config.yaml
arch: "unet"
model: "image super-resolution model"
dataset: "regions of photos with short descriptions (Visual Genome)"
train_examples: 101725
image_size: 32
crop_scale_min: 1
horizontal_flip: true
translate: 0.12
task: "super_resolution"
loss: "mse"
scale: 2
norm: "groupnorm"
activation: "silu"
weight_standardization: true
widths: [64, 128, 256]
blocks_per_level: 3
block: "basic"
attention: false
upsampling: "nearest_conv"
init: "torch_default"
residual_init: "none"
optimizer: "soap"
beta2: 0.95
lr: 0.0042
beta1: 0.9
shampoo_beta: 0.95
eps: 1e-08
precondition_frequency: 50
max_precond_dim: 512
merge_dims: false
one_sided: false
adamw_lr_other_params: 0.00079
grad_clip: 3.0
l1_shrink: 0.01
steps: 11700
batch_size: 64
epochs: 7.4
lr_schedule: "cosine"
final_lr_fraction: 0.01
warmup_steps: 1170
weight_decay: 0.06
adamw_weight_decay_other_params: 0.01
Rows from block 10, named by matrix and row number. Rows with one number belong to one channel. Each number is 128 + 32 x the weight over the matrix's rms, rounded and kept within 0 to 255. All counts start at 0.
# convs0: first 3x3 conv (model.decb.0.2.convs.0.weight, 128x128x3x3, standardized in use), inputs 120-127, a 3x3 kernel for each
# convs1: second 3x3 conv (model.decb.0.2.convs.1.weight, 128x128x3x3, standardized in use, transposed), outputs 120-127, a 3x3 kernel for each
convs0.58 [128 197  43 128 124 130 113 133 137 149 200 108 193 128 117  86 123 182 123  64 129 134 178  74 143  60 135 122   0 112 139 125 109 200 126 137  96 134 128 121 150 126 129 117 125 130 132  88 186 145 131 130  99 160  72 167 181 113  91 125 210 133 128 105 121 121 127 134 113 122  51 166]
convs1.58 [105 127 152 142 134 117 200 118 130 137 129 164 119 176  68 140 128 105 128 133  99 120 125 112 105 121 140 113 128 145 109 128 166 133 128 158 129 141 115 197 117 134  60 119 176 115 144 137  74 117 102 129 131 146 139 150  60 110 102 128  14 126 169 128 178  97 133 115 114 134  72 164]
convs0.59 [125 159 138 125 126 170  71 165 100 132 129 128  77 112 130 127  38 116  98 131 125 199  98  74 129   0 147  73 127 125 137 112 134 252  91 158 135 129 126 128 127 119 139 129 115 123 121 170 226 109 105 128 128 130 139 121 134  96 161 198 140 168 138 123 128 114 127 146  95 109 159 121]
convs1.59 [125 139 156 113 128 125  61 118 136 121 237 130 130 154 128 129 127 108 133 154 127 131 186  98 191  37 197  60 134  76 141 100  99 128 119 218 137  79 115 126 153 113 162 128  83 139 136  77 133 101  60 121 147 126 148 123 154 127 124 154  57 117 175 123 126 179  78 133  61 127 122 126]
convs0.60 [ 46 151 129 129 125 123 127 137 113 134 146 115 133 144 147 130 108 127 184 108 193   0 210 117 130  99 162  42 130 255 116 130  54 132 131 125 116 136 128 178 135 130 111 153 147 125 205 155  52 141 159 142  28 182  47 129 132 176 111 117 127 129  86  92 126 130 113 143 136  70  97 125]
convs1.60 [196 137 100 134 105 130 108 131 138 135 172 112 116 133 112 128 100 137 136 134 132 125 121 255  62 142 131 115 117  80 141 115 106  94 128 227 103 159 149 130 139 101 165 121 130  77 210 124 120 144 124 116 118 132 164 132 112 127 120 127 110 136 127 132 127 158 215 118 119  99 200 150]
convs0.61 [134 131 120 129 128 136 121 118 170 157 124 122 157 120 153 108 158 109  96 114  77 118 128 100 121 104 178 134 131 143 131  46  86 127 105  68 136 138 143 242 135 107 146 153 147 147 148 131 139 102 141 134 115 129 113 136 106 159 114 111 187 134   7 232 109 192 120 171  99 131 127 128]
convs1.61 [163  38 145 120 118  20 124 131 122 129 134 130 144 102 122 127 142 122 143 143 129 132 151 124 129 120 107 126 128 115 131 147 193  84 136 134 115 127  16 135 140  49 126 122 128 134 127 107 120 141 127 125 128 130 156 118 128 105 124 105 127 125 109 161 124  76 127  69 139  40 141 131]
convs0.62 [128 127 131  95 128  74 154 128 144 161 181 133 150 128 142 178 129 146 133 178  88 127  68 199 120 197 109 150 203  84 110  74 121 106  68 113 123  98 144  65 122 129 128 137 114 145 193 143 133 130 116  99 132 128 135 128 127 126 173 148 178 112 126 121 126 131  89 153 192  88 140 132]
convs1.62 [130 126 109 131 134 144 136 128  83 127 123 122 146 106 126 128 122 160 159 123  68  94 155 127 118  69 136 137 192  99 127 179 140 188 127 126 226 159  98 130 119 227 129 128 113 121 105 159 129 118 106 118  99 129 139  89  88 125 129 132 128 106 103 157 129 104 110 134 143 127 127 126]
convs0.63 [131 125 132 143 128 128 131 128 124 124 143 147 141 126 118 128 138 128 129 121 128 126 132 142 113 137 128 130 128 129 116 126 148 111 109 111 133 115 121 117 117 124 117 123 130 143 168 144 122 118 119 128 114 121 110 152 130 135 132 155 137 161 132 141 145 158 146 138 153 144 156 170]
convs1.63 [140 130 120 128 125 137 109 124 103 131 123 128 126 129 130 127 148 139 136 127 113 125 127 112 128 134 128 129 118 115 125 123 122 140 135 128 151 161 145 142 130 134 129 133 128 128 132 129 147 130 127 128 120 125 138 128 147 129 129 163 133 129 159 124 126 128 142 121 130 137 150 157]
convs0.64 [129 155 113  74  71 152 126 154 106  68 117 212 129 149 190 152 139 127 128 129 175 188 122 128 143 118 142 107  82 194 128 255 129 155  66 116 125 129 156 123 143 170 130 133 188  91  35 244 106 104 132 128 139  64 173 116 153  46 122 147 128 102 128 127 119 147 133  99 109 135 129 131]
convs1.64 [ 96  99 122 115 140 176 150 126 118 152 179 127 141 100 112 108 130 209  64 146 164 128 134 130  90 155  93 192 135 127 140 110  54 148 125  73   0 134 128 143 119 147 127 161 156 147 129 129 137 134 120  36 161 140 121  89  53  81 126 147  89  94 127  56 121 131 131 114 128 183 128  96]
convs0.65 [128 119 124 144 114 129 143 122 131 137 131 131 127 123 126 126 125 129 135 128 127 130 130 131 114 125 124 128 127 127 128 129 135 135 135 128 128 130 129 128 118 129 131 127 129 133 124 128 124 122 125 128 128 123 129 133 134 130 129 141 121 135 146 132 131 135 118 120 127 129 127 125]
convs1.65 [140 119 125 126 132 128 127 132 135 130 129 121 141 131 128 128 128 124 128 119 130 127 125 121 127 128 130 140 130 117 150 128 128 167 130 128 134 128 139 143 122 135  99 127 134 127 112 128 152 128 133 130 128 127 114 120 137 129 132 134 131 141 146 120 128 122 131 136 126  86  80 119]
convs0.66 [128 127 128 158 131 242  91 186 140 140  28 116 118 207 167 131 135 126 109 203  97 129  68 129  91 198 127 107 144 102 172  67 128  33 126 135 151 128 123 161 117 152 143 141 149  91 176 133 124 117 128  58 102 128 153 119 116 119 123 142 157 126 185 132 117 145 127  93 122 128 132 152]
convs1.66 [123  28 125 132  97 138 153 130  94 105 127 129 114  60 112 119 255 110  75 130 120 151 199 132 151  59 121 122 218 125 133 121 139 123  63 128 124 149 136 108 116 130 133 139 137 126 123  49  98 123 139 128  76 161 104 125 128 142 130 119 129 133 116 149 101  66 108 132 237 205 128 126]
convs0.67 [128 140 131 151 136 126 123  86 124 163  96 129  92 105 112 121 145 160 181 110  84 169 151 111 126 105 152 152 181  40  51   1 221 113 178 145 152 124 143 123 131 156 119 135 136 124 121  56 103 136 174 126 104 135 106  89 125 106  68 133  89 103 138 136 109 123 111 126 117 129  66 120]
convs1.67 [129 152 140 147 121  90  90 118 110 127 126 178 129 127 202  84 153 117 127 140 144 136 136 133 142 127 129 127 110 129 217 127 122 201 115 128 118 134 139  92 126 150 123 123 121 178 122 136 105 120 134 127 125 136 196  92 134  93 138 132  94 162 143 172 132  82 126 135 141 103 156 142]
convs0.68 [128 134 147 133  73 139 215 158 119 136 128 127 120 133  76 127 249 166 160 115 128 129 164 140 146 134 122 118 141 151 117 187 200 150  11  50 127 122 128  83 129 157 121 128 136 136 173 140 108 169 141 199 149 108  36 114 198 142 120 155 113 119  90 127  72 124 115  65 125 122 148 161]
convs1.68 [134 130  77 160 110 126 141 133 135 135 117 122 133 186 103 127 143  79 125 194 122 121  87 121 122  93 128 121 230 132 116 144 133  83  35 113 111 132 112  92 129 143 133 151 128 193  75  84 137 100 114  42 124 133 139  90 127 121 182 131  53 165 130 128 132 107 124 145 159 159 129 127]
convs0.69 [132 128 116 137 142 159 156  73 131 129 204 149 139 182 148 142 124  99 129 123 138  64 138 135 131 139 202 222 134 137 128  89  96  76 157 158 131 102  95 109 125 129 115 111 124 127 129 124  97 128 123 107 208 151 151 139 167 130 128 149 147 120 106 144 134 183  94 141 133 125  85 121]
convs1.69 [127 125 104  82  95 129 128 137 220 141 142 120 126  61 132 126 102 123 135 115 127 147 164 186 156 147  98 170  92 238 114  69 137 136 155  20 135 178 139 143 160 134 160 129 138 116  93 118  92 128 119 130 149 132 132 155 147 130 124 162 147 127   0 148 149  75 127 108 130 127 130 178]
convs0.70 [132 135 130 120 145 121 166 118 129 129 168 116 103 124 185 128 127  97 135 123 129 120  54 133 126 116 112 138 164 108 153 125 115 126 105 109 106 131 143 197 170 112 121 126 190 120 168 135 114  65 124  92 125 211 106 107 137 117 109 143  44 123 163  41 134 172 127 129 154 121 129 131]
convs1.70 [198 141 132 102 160 130 123  52 152 127 127 125  57 148 128  87 127 109 149 122 100 126 129 133 130 128  67 128 120  50  98 114 166  69 128 110 135 130 153 135  88 138 159 109 153   0 143 213 132 128 126 113  74 109  25 131 238 128 123 120 124 144 128 128 124 157 125 122 128 105 130 255]
convs0.71 [ 81 118 173 139 105 166  94 205  78 138 126  71 125 117  99 148 136 155 158 149 134 148 120 156  97 126 130 128 127 179 137 116  53  99  66 112 106 133  52  79 135  50 133  29  11 134 128 104 202 128 132 163 166 121 121 128 113 242 147  19 130  67  84 129 125 120 144  87  25 121 177 128]
convs1.71 [134  41 149 106 143 119  82 157 144 116 136 130 135 127 118 182  61 138  56 112 214 122 142 112 127 126 118 135 116 158 130 130 134 130 121 132 133 227 150 178 122 238 171 135 136 101 204 125 131 136 104 221 129 124 111 145 131 155 118  41 141 141 141 132 137 138 130 128 121 132 128 127]
convs0.72 [161 178   0 139 133 102 131 106 181 128 171  57 149  56  98 126 118 255 135  93 192 107 198 136 127 133 125 196 134  44 152  14 131   0 249 123 113 116 129   0 128 136 153 139 127 108 107 120 172 126 198 135  61 107 121  78 128 158 113 130 116 158  79 127 122 126 142 129 112 156  62 246]
convs1.72 [133 112 170 167 132 116 122 144 128  25 127  38 213 175 130 184 131 122 122 107 121 131 116 123  90 150 127  92  55 178 135 123 147 124 152  86 127 128  99 136 118 206 143 104 129 205 156 129 120 134 110  79 143 206 124  80 128 149 144 181  58 182 136 109 135 127 148 128 127  17 160 191]
convs0.73 [164 128 146 141 132 118 125 108 208 137 110 128 146 140 134 127 163 169 128  94 112 118 132 172  52 129 139 206  89  69 149  46 151 133 151 131 121 134 129 132 139 148  97 127 139 127 106  92 129 128 128 128 158 141 129 108 119 125 160 122 121 131 140 130 128 115 129 131 138 111 118 134]
convs1.73 [120 143 168 223 133 103  75 132 115  87 129 151 136 128 128 157 133  48 127  93 230 109 130 144 124 151 130 103 129 110 150 136 144 131 130  91 131 128 129 132 129 124 132 183 115 123 122 127  86  49 128 143 131 132 128 128 128 134  88 120 132 131  68 128 209 129 136  77 189 134   0 126]
convs0.74 [116 148 129  74 115 118  69 127 128 133 194 125 117 130 110  80 131 112 144 117 128 109  96 109 121 120 139 128 159 108  62 113 144 229 164 141 177 126 103 125 165 169 167 129 177 126 124 119 140 129 125  78 103 249 122 127 115 114 127 145 122 103  98 140 131 132 123 126 112 125 133 174]
convs1.74 [144 141 141 131 104 138 102 164 122 136 126 128 133 121 133 133 112 193 126 125 126 187 135 132 114 127 184 171 138  57 196 115 121 135 145 128 137 129 134 125 126 145 128  84 113  42 142 127 109   0  54 145 125 162 140 126 121  99 132 148 135  82 140 129 130 118 117 142 191   0 147 153]
convs0.75 [134  36 148 130 123  45 134 128 154 194  33 128 137 132 135 113 128  69 142 172  83 152 146 125 123 131 166 136 137 170  99 140 124 112 113 124 135 116 128 160 137 131  26 118 119 140  98 124  47  87  51  91 150 130 137 147 110  96  84 122 145 102  67 101 128 128 119  84 129 143 134 127]
convs1.75 [148 138 117 209 112 122 163 139 127 128 127 130  99 128 122 131 198 129  34 128  77 131 131 159 128 115  62 130 156 202 131 124  68 114 116  82 139 132 152 122 124 125 130 137 128 153 128 104 130 172 165 138 195 110 134 123 127  60 128 186 126  98 128 136 123 123 105 128 133 133  60 128]
convs0.76 [129 139 134 146 136 133 133 131 140 121 128 135 124 143 126 124 128 128 131 138 131 117 127 127 133 136 138 124 126 149 128 123 126 128 123 139 127 129 130 126 132 136 126 134 130 128 120 119 138 141 142 118 124 124 128 111 128 117 126 121 124 128 139 113 127 149 124 123 134 130 124 126]
convs1.76 [116 126 130 127 128 135 135 130 125 143 128 129 124 130 142 124 129 131 131 105 133 129 128 127 153 138 148 130 126 127  95 117 106 126 125  79 118 133 129 128 129 129 114 135 138 131 133 129 120 120 117 133 125 105 129 121 127 134 100 125 128 140 127 128 127  65 127 120 119 128 104  93]
convs0.77 [103 188 168  88 124 154 117 129  70 116 142 129 104 159 100 112 115 130 135 123 223 137 113 254 160 126 122 103 161  58 132 138 222 125  74 138 153 127 128 120 125 158  92 116 128   9 125 140 141 131 142 224 123 138 124 118 141 116 123 139 120 112  72 128 128 172 133 125 134 214 145 102]
convs1.77 [124 119 119 136 131 157 130  80 135 135 118 165 133 111 133 116 127 187 127 131 159  26 163 125  99 131 111 159 137 108 131 122 143 130  80 123 136 132 130  95 156 162 117 134  91 138 162 142 151 138 126 108 174 241 255 132 124  83 132 138  82 126 120 193 131  19 135 130 136 132 161 129]
convs0.78 [130 147 128 156  71 125  67 129  85 161 124 112 128 124 119 110  98 129 173 122 150 130  58 137 134 151  85 129 150  19 139  97 147 140 106 164 127 136 130 143 119 124 101 138 195 169 134 135  98 109 201 121 108 198 220 146  39 126 136  64 105 136 136 128 123 122 130 110 131  89 158 137]
convs1.78 [251 125  70 129 127 148  76  94 112 111 157 124 131 128 106 214 120 129 126 123 104 120 169 145 125 125 122  94 213 108 105 128 128 131  78 197 112 128 119 127 131 121 121 128 147 128 150 126  65 154 153 132  86  79 127 156 144 134 131 143 161 128 108  85 127 122 116 129  99 105 110 129]