A small image super-resolution model, trained from scratch: 11700 steps, batches of 64.
Rows from block 3 of a small image super-resolution model, named by matrix and row number. Rows with one number belong to one channel. Each number is 200 + 20 x the weight over its row's rms, rounded and kept within 0 to 999. All counts start at 0.
Before each channel's rows are labels from the 100 images, of 14976, where the channel reaches its highest value: "patch colour" is the nearest of a few named colours to the mean colour under the peak. Only what is clearly more common there than usual is listed. The data: regions of photos with short descriptions (Visual Genome). In brackets: how many of the 100, against the usual share in percent.
# convs0: first 3x3 conv (model.enc.1.0.convs.0.weight, 128x128x3x3, standardized in use, each kernel summed), inputs 0-63
# convs1: second 3x3 conv (model.enc.1.0.convs.1.weight, 128x128x3x3, standardized in use, transposed, each kernel summed), outputs 0-63

patch colour: white (38 vs 6.6); pink (31 vs 10.1)
convs0.53,208,184,242,175,207,193,226,206,210,187,231,227,147,194,205,189,188,192,214,186,215,177,222,218,207,194,186,189,204,219,187,188,226,168,220,189,216,220,200,216,203,257,195,189,216,242,259,171,211,181,223,226,195,214,203,200,197,180,214,173,187,211,182,196
convs1.53,172,177,202,207,213,153,201,189,181,209,196,180,206,197,197,198,205,168,178,189,196,150,164,206,168,216,179,222,215,202,221,230,191,198,199,210,189,215,198,179,169,193,186,205,225,201,193,192,171,217,193,201,194,222,176,166,189,189,206,192,224,230,176,208

patch colour: white (41 vs 6.6)
convs0.121,185,201,187,259,196,221,202,187,220,177,212,203,206,136,207,210,203,214,193,217,208,219,203,163,195,200,216,211,210,194,198,179,211,191,192,185,220,180,161,218,203,190,192,195,180,184,229,211,196,219,219,186,206,227,221,203,204,201,198,220,201,207,215,143
convs1.121,205,217,197,210,173,235,206,170,243,200,194,202,176,224,221,190,215,194,164,167,208,176,179,193,196,179,196,200,214,224,193,196,184,214,173,188,216,221,160,197,213,178,196,197,278,179,190,166,184,179,203,155,195,200,198,188,184,217,197,193,215,195,185,238

patch colour: pink (39 vs 10.1); white (36 vs 6.6)
convs0.102,214,202,205,183,219,178,190,179,153,206,210,209,177,208,225,194,195,223,255,185,210,187,199,209,215,207,204,185,207,216,217,152,204,202,212,182,204,250,201,246,241,228,191,203,219,199,191,210,194,222,193,143,184,192,196,204,199,207,184,171,203,195,194,205
convs1.102,203,194,212,205,197,212,210,212,188,161,213,201,150,198,206,205,200,182,170,182,169,225,213,187,216,205,179,197,212,221,218,195,186,207,189,213,212,170,198,139,179,220,196,198,210,182,205,194,196,165,221,184,200,202,192,191,231,224,211,209,214,191,185,192

patch colour: white (59 vs 6.6)
convs0.75,216,207,193,193,209,145,212,213,202,213,217,240,180,194,192,210,212,214,228,171,189,187,200,204,204,202,178,197,225,188,174,173,278,185,214,193,208,206,221,212,221,204,183,182,233,191,195,194,196,183,202,219,200,210,170,214,200,202,207,232,251,208,226,216
convs1.75,214,166,198,212,245,202,210,193,181,240,187,188,209,224,218,181,228,217,207,207,180,196,201,205,249,211,204,226,199,211,183,196,156,168,192,194,187,217,196,186,177,157,185,174,217,206,204,226,209,213,203,188,176,196,208,196,191,201,183,174,190,191,213,179

patch colour: white (58 vs 6.6)
convs0.59,210,216,222,214,193,214,191,169,234,227,192,173,188,201,201,200,205,197,220,144,201,206,203,200,210,205,204,221,211,185,252,171,196,203,147,223,219,222,210,210,180,195,195,176,209,202,192,207,201,186,181,185,226,210,217,216,213,227,186,208,215,189,202,173
convs1.59,177,193,204,209,210,178,190,203,196,204,193,168,211,192,193,188,197,210,200,218,206,180,196,209,189,217,201,225,184,220,185,209,211,182,199,202,185,217,151,219,210,169,215,181,213,184,224,195,189,183,175,170,196,224,186,200,202,222,204,186,194,206,200,225

patch colour: white (35 vs 6.6)
convs0.72,229,218,212,220,202,173,215,195,194,205,201,199,196,202,206,205,221,167,194,186,220,180,198,188,159,194,188,192,189,211,237,212,223,187,197,200,219,212,207,224,183,212,215,205,193,194,192,199,178,227,216,184,225,197,209,166,219,217,173,220,219,226,211,228
convs1.72,163,188,230,171,199,222,179,177,188,218,184,201,205,218,207,207,149,194,192,202,203,158,182,210,222,208,180,201,227,202,165,234,195,222,216,185,184,195,181,195,168,189,189,216,196,197,190,174,186,184,186,208,220,186,212,228,210,223,190,175,201,165,177,170

patch colour: white (51 vs 6.6)
convs0.64,193,221,187,193,190,165,206,243,179,214,174,207,194,252,199,184,202,178,207,191,204,160,231,169,215,172,189,188,212,190,221,198,188,198,229,199,213,206,185,213,195,205,204,198,226,185,254,226,189,207,227,196,195,218,231,214,219,213,204,203,196,257,200,210
convs1.64,201,162,236,227,200,226,181,178,204,198,207,210,193,178,171,196,197,193,196,176,204,166,163,227,174,213,211,197,193,224,210,234,242,195,192,213,226,198,207,205,221,194,191,211,186,193,186,187,192,159,136,189,240,191,179,199,151,172,200,193,204,168,192,204

patch colour: white (25 vs 6.6)
convs0.42,219,175,202,194,176,218,191,187,151,244,175,210,227,172,197,141,201,189,227,197,225,213,224,185,208,203,196,181,177,181,184,196,150,211,184,211,192,208,170,206,199,194,182,205,183,203,192,208,234,194,222,215,214,176,175,209,184,206,178,194,181,202,201,233
convs1.42,203,233,206,182,205,173,226,224,189,185,213,204,183,190,205,201,185,212,172,229,208,196,194,197,179,191,162,211,224,252,233,234,220,217,170,197,194,225,193,218,195,195,204,171,212,164,189,206,207,238,197,203,172,195,213,199,213,217,208,221,212,194,230,164

patch colour: grey (74 vs 29.2)
convs0.40,182,191,204,177,190,174,212,176,205,162,208,213,265,232,198,202,223,194,207,218,201,160,175,193,210,180,227,203,189,199,178,242,210,221,195,189,190,162,175,196,200,177,196,225,192,213,214,204,207,205,194,192,210,180,193,222,241,199,200,221,215,194,224,191
convs1.40,179,170,173,206,191,214,196,180,218,196,186,178,170,179,170,177,237,159,207,199,172,185,200,198,186,241,197,188,222,212,216,196,158,199,201,206,192,178,200,190,187,224,212,204,209,178,225,214,178,192,233,164,175,180,183,154,199,226,188,238,207,191,205,207

patch colour: pink (29 vs 10.1)
convs0.5,186,181,207,200,214,181,177,203,182,203,190,229,222,184,203,202,183,233,184,202,202,241,217,188,200,209,187,214,214,183,189,203,188,205,214,188,190,175,199,181,195,206,149,199,201,201,188,205,211,192,175,201,212,147,191,207,205,219,203,200,171,176,227,180
convs1.5,169,169,223,198,210,171,200,201,237,204,188,194,181,200,190,197,171,195,173,192,190,228,183,196,203,243,167,209,209,199,218,205,181,224,181,193,209,193,188,181,178,178,233,184,206,214,185,191,208,154,210,183,184,187,200,179,200,207,182,217,196,201,146,183

patch colour: white (33 vs 6.6); pink (32 vs 10.1)
convs0.82,239,206,215,199,207,181,186,189,220,229,235,225,210,150,198,207,209,228,227,207,214,232,229,183,208,217,207,191,213,224,200,183,239,221,185,182,199,199,168,194,217,227,215,183,171,231,166,203,168,209,237,195,203,232,236,216,189,198,187,211,178,207,188,234
convs1.82,195,189,212,213,201,206,210,182,178,198,215,168,200,156,226,208,196,199,187,193,189,212,196,225,200,208,180,214,187,178,206,213,237,176,169,209,225,227,180,224,200,197,215,163,221,206,189,208,203,194,197,174,205,221,193,198,209,207,218,172,194,172,213,164

patch colour: pink (33 vs 10.1)
convs0.51,215,200,191,176,191,196,199,209,204,249,187,202,190,171,200,220,188,183,247,199,219,209,223,209,202,191,191,169,212,182,200,171,196,207,212,211,199,214,200,216,190,178,220,186,196,169,181,249,159,217,197,214,213,187,195,237,218,223,177,197,196,180,205,234
convs1.51,184,229,143,218,198,195,189,189,183,192,220,197,198,198,190,205,206,230,158,208,180,180,173,203,198,204,227,225,205,246,207,226,210,207,152,208,191,220,176,199,203,177,220,221,213,197,179,195,205,192,216,188,209,187,225,206,189,224,245,205,229,207,213,176

patch colour: white (32 vs 6.6); pink (30 vs 10.1)
convs0.43,198,174,205,215,192,212,209,187,193,190,244,193,189,205,180,196,214,226,193,195,196,196,163,196,210,201,191,213,195,231,192,201,183,171,199,188,201,222,200,214,221,196,205,196,199,217,229,216,181,174,215,209,202,244,178,193,194,206,207,222,178,185,219,182
convs1.43,206,207,215,173,201,193,210,228,173,197,193,177,183,175,202,205,206,183,214,197,198,204,200,220,233,174,209,196,181,203,186,187,190,218,199,224,169,150,188,174,206,202,193,200,199,190,200,184,205,242,210,184,197,166,213,208,220,216,187,171,158,191,221,189

patch colour: black (51 vs 16.7)
convs0.76,187,215,203,194,224,192,212,207,202,184,230,212,224,170,197,185,231,177,201,227,228,212,194,196,221,180,188,187,198,211,212,245,205,201,250,138,199,230,173,249,158,185,213,222,200,204,167,211,200,185,238,218,169,191,199,194,173,172,213,231,182,217,154,199
convs1.76,222,173,141,205,229,187,166,208,210,198,171,209,210,232,216,214,196,178,225,210,201,228,215,182,199,193,185,209,206,210,163,168,157,188,208,209,198,195,213,187,222,217,190,206,208,219,206,192,231,210,185,204,163,182,189,204,213,191,193,197,240,165,246,220

patch colour: grey (59 vs 29.2)
convs0.39,206,184,157,211,207,209,222,228,197,157,185,197,180,195,190,198,189,222,197,253,213,204,198,188,203,196,208,171,189,197,195,194,187,219,193,231,186,168,192,140,220,206,179,225,225,238,204,199,204,198,197,194,233,177,200,194,212,228,253,196,189,203,210,207
convs1.39,200,195,206,205,173,196,196,224,193,169,205,217,166,196,219,183,224,198,214,172,165,191,198,174,233,217,208,139,217,216,190,140,169,180,219,202,163,156,191,170,194,221,186,186,206,202,210,205,195,196,196,173,202,210,175,201,203,170,180,238,208,189,234,204

patch colour: pink (41 vs 10.1); white (29 vs 6.6)
convs0.17,226,221,152,203,203,187,205,196,208,238,187,207,209,201,232,192,197,206,227,176,223,191,191,167,213,207,206,246,200,213,223,162,194,200,147,209,193,206,210,188,210,228,179,196,172,215,219,185,196,211,218,203,191,190,184,221,232,184,222,210,196,189,201,196
convs1.17,197,192,198,194,236,212,213,180,180,213,212,194,180,193,228,211,212,255,191,197,169,209,216,212,238,225,213,166,217,198,193,206,188,184,173,213,189,187,183,170,172,194,213,186,202,189,184,227,194,198,202,202,207,220,205,191,220,189,214,207,199,208,210,225

patch colour: white (92 vs 6.6)
convs0.112,206,211,199,200,189,187,199,234,180,215,188,208,210,197,201,184,211,200,185,158,204,167,183,237,220,188,186,166,205,215,206,192,215,210,145,245,216,230,208,197,203,225,203,195,202,189,225,229,173,215,207,185,243,209,168,212,228,228,200,236,224,224,241,192
convs1.112,196,201,215,187,205,189,161,157,213,209,195,202,212,228,183,172,159,194,203,252,186,193,201,190,163,208,205,227,198,220,190,207,150,202,145,189,173,205,177,206,199,185,177,206,234,199,211,186,209,194,186,162,189,166,222,197,229,243,199,191,182,183,181,200

patch colour: white (51 vs 6.6)
convs0.26,215,220,213,200,185,224,198,167,201,204,234,222,187,188,185,204,204,193,201,159,206,185,208,271,203,192,194,207,228,188,207,172,190,188,207,194,194,215,192,177,197,217,195,173,204,204,196,213,213,247,195,208,214,231,188,236,189,194,186,156,191,225,211,208
convs1.26,199,197,166,212,218,175,194,212,208,213,178,173,230,194,178,202,177,174,188,186,214,213,187,169,203,201,248,192,196,192,187,223,218,214,203,223,198,197,189,217,201,185,203,194,173,191,223,180,189,165,186,190,201,139,205,212,180,215,220,203,213,200,190,185

patch colour: white (29 vs 6.6)
convs0.89,226,221,206,216,183,200,224,173,179,168,190,203,177,162,206,234,199,200,207,185,237,201,221,206,193,184,202,196,201,187,233,165,184,188,203,212,191,228,149,168,237,190,196,177,231,183,218,221,186,226,204,194,192,179,234,213,235,218,216,211,208,190,197,171
convs1.89,225,191,148,228,226,191,194,199,228,180,160,216,182,187,159,187,206,180,187,183,177,186,180,218,183,186,190,185,201,165,192,203,186,170,204,179,227,227,220,216,209,199,205,218,172,213,188,214,213,186,222,215,166,201,212,205,182,227,205,211,192,199,174,162

patch colour: white (28 vs 6.6)
convs0.44,202,183,227,208,166,210,181,201,170,200,208,243,227,166,194,196,229,191,172,171,222,225,204,183,198,205,176,221,238,203,187,213,198,191,225,173,188,192,167,180,195,207,185,213,223,252,206,193,204,193,198,215,193,174,212,185,193,233,225,203,168,185,198,203
convs1.44,184,213,178,201,191,162,203,189,201,204,166,183,170,183,196,196,187,197,209,215,213,194,221,207,180,199,207,174,201,189,182,206,207,185,202,220,228,192,188,195,199,164,220,196,163,160,191,205,166,203,217,144,178,193,208,211,174,162,191,218,224,210,193,209

patch colour: pink (38 vs 10.1); white (36 vs 6.6)
convs0.0,193,208,205,203,199,194,233,205,192,217,206,199,201,185,219,211,206,184,247,205,200,157,220,213,214,220,179,212,207,191,180,190,192,173,206,220,180,223,219,196,172,221,193,171,190,184,216,249,186,254,176,179,180,191,162,218,207,238,189,209,185,203,233,241
convs1.0,199,191,205,215,201,184,204,217,191,198,216,208,213,198,195,171,254,200,167,201,198,200,172,194,209,195,246,213,203,198,234,232,247,189,215,241,206,216,137,176,189,218,212,224,225,226,229,189,239,170,191,204,187,156,199,192,180,186,204,199,198,211,218,145

patch colour: white (29 vs 6.6)
convs0.67,230,195,231,221,190,192,206,196,209,185,201,183,214,202,204,209,206,199,177,183,191,173,216,256,173,201,192,220,200,224,195,204,199,175,256,207,174,183,205,198,239,205,217,209,222,216,248,198,224,212,209,186,203,219,211,225,207,188,214,220,219,177,200,172
convs1.67,192,204,167,202,224,193,200,227,218,211,212,205,185,219,209,186,216,221,184,186,218,193,201,165,207,191,217,163,195,187,220,234,207,203,186,195,222,209,221,212,181,207,210,208,220,182,247,193,200,176,207,192,157,215,200,211,196,216,221,191,188,202,223,197

patch colour: black (43 vs 16.7)
convs0.85,224,219,236,199,250,206,208,189,215,183,191,187,178,175,195,186,179,208,178,207,185,230,208,212,195,172,200,213,187,172,198,184,206,194,209,217,219,204,170,187,198,200,223,217,208,188,204,238,211,205,205,184,227,208,180,198,204,210,182,206,216,213,213,195
convs1.85,202,176,194,153,200,197,178,224,214,246,191,213,230,208,188,193,208,199,238,188,208,192,191,200,247,185,220,195,196,197,180,192,179,202,198,227,172,165,224,195,199,204,191,185,207,206,226,174,185,221,197,196,165,201,187,188,171,211,231,157,182,193,226,189

patch colour: white (44 vs 6.6); pink (27 vs 10.1)
convs0.126,205,189,184,222,176,197,211,173,223,205,210,201,197,144,191,236,191,183,187,197,194,231,166,184,218,206,217,197,206,172,239,184,199,214,244,215,221,187,170,208,231,149,184,208,220,192,197,232,188,181,187,177,213,227,226,206,242,223,212,207,200,217,192,173
convs1.126,203,214,224,181,216,204,190,213,217,196,233,210,222,253,186,181,223,208,194,223,213,203,227,210,221,186,202,199,183,228,206,208,183,189,176,242,220,191,223,195,186,202,210,194,228,174,202,172,205,232,182,187,158,236,207,216,213,225,206,176,217,183,185,192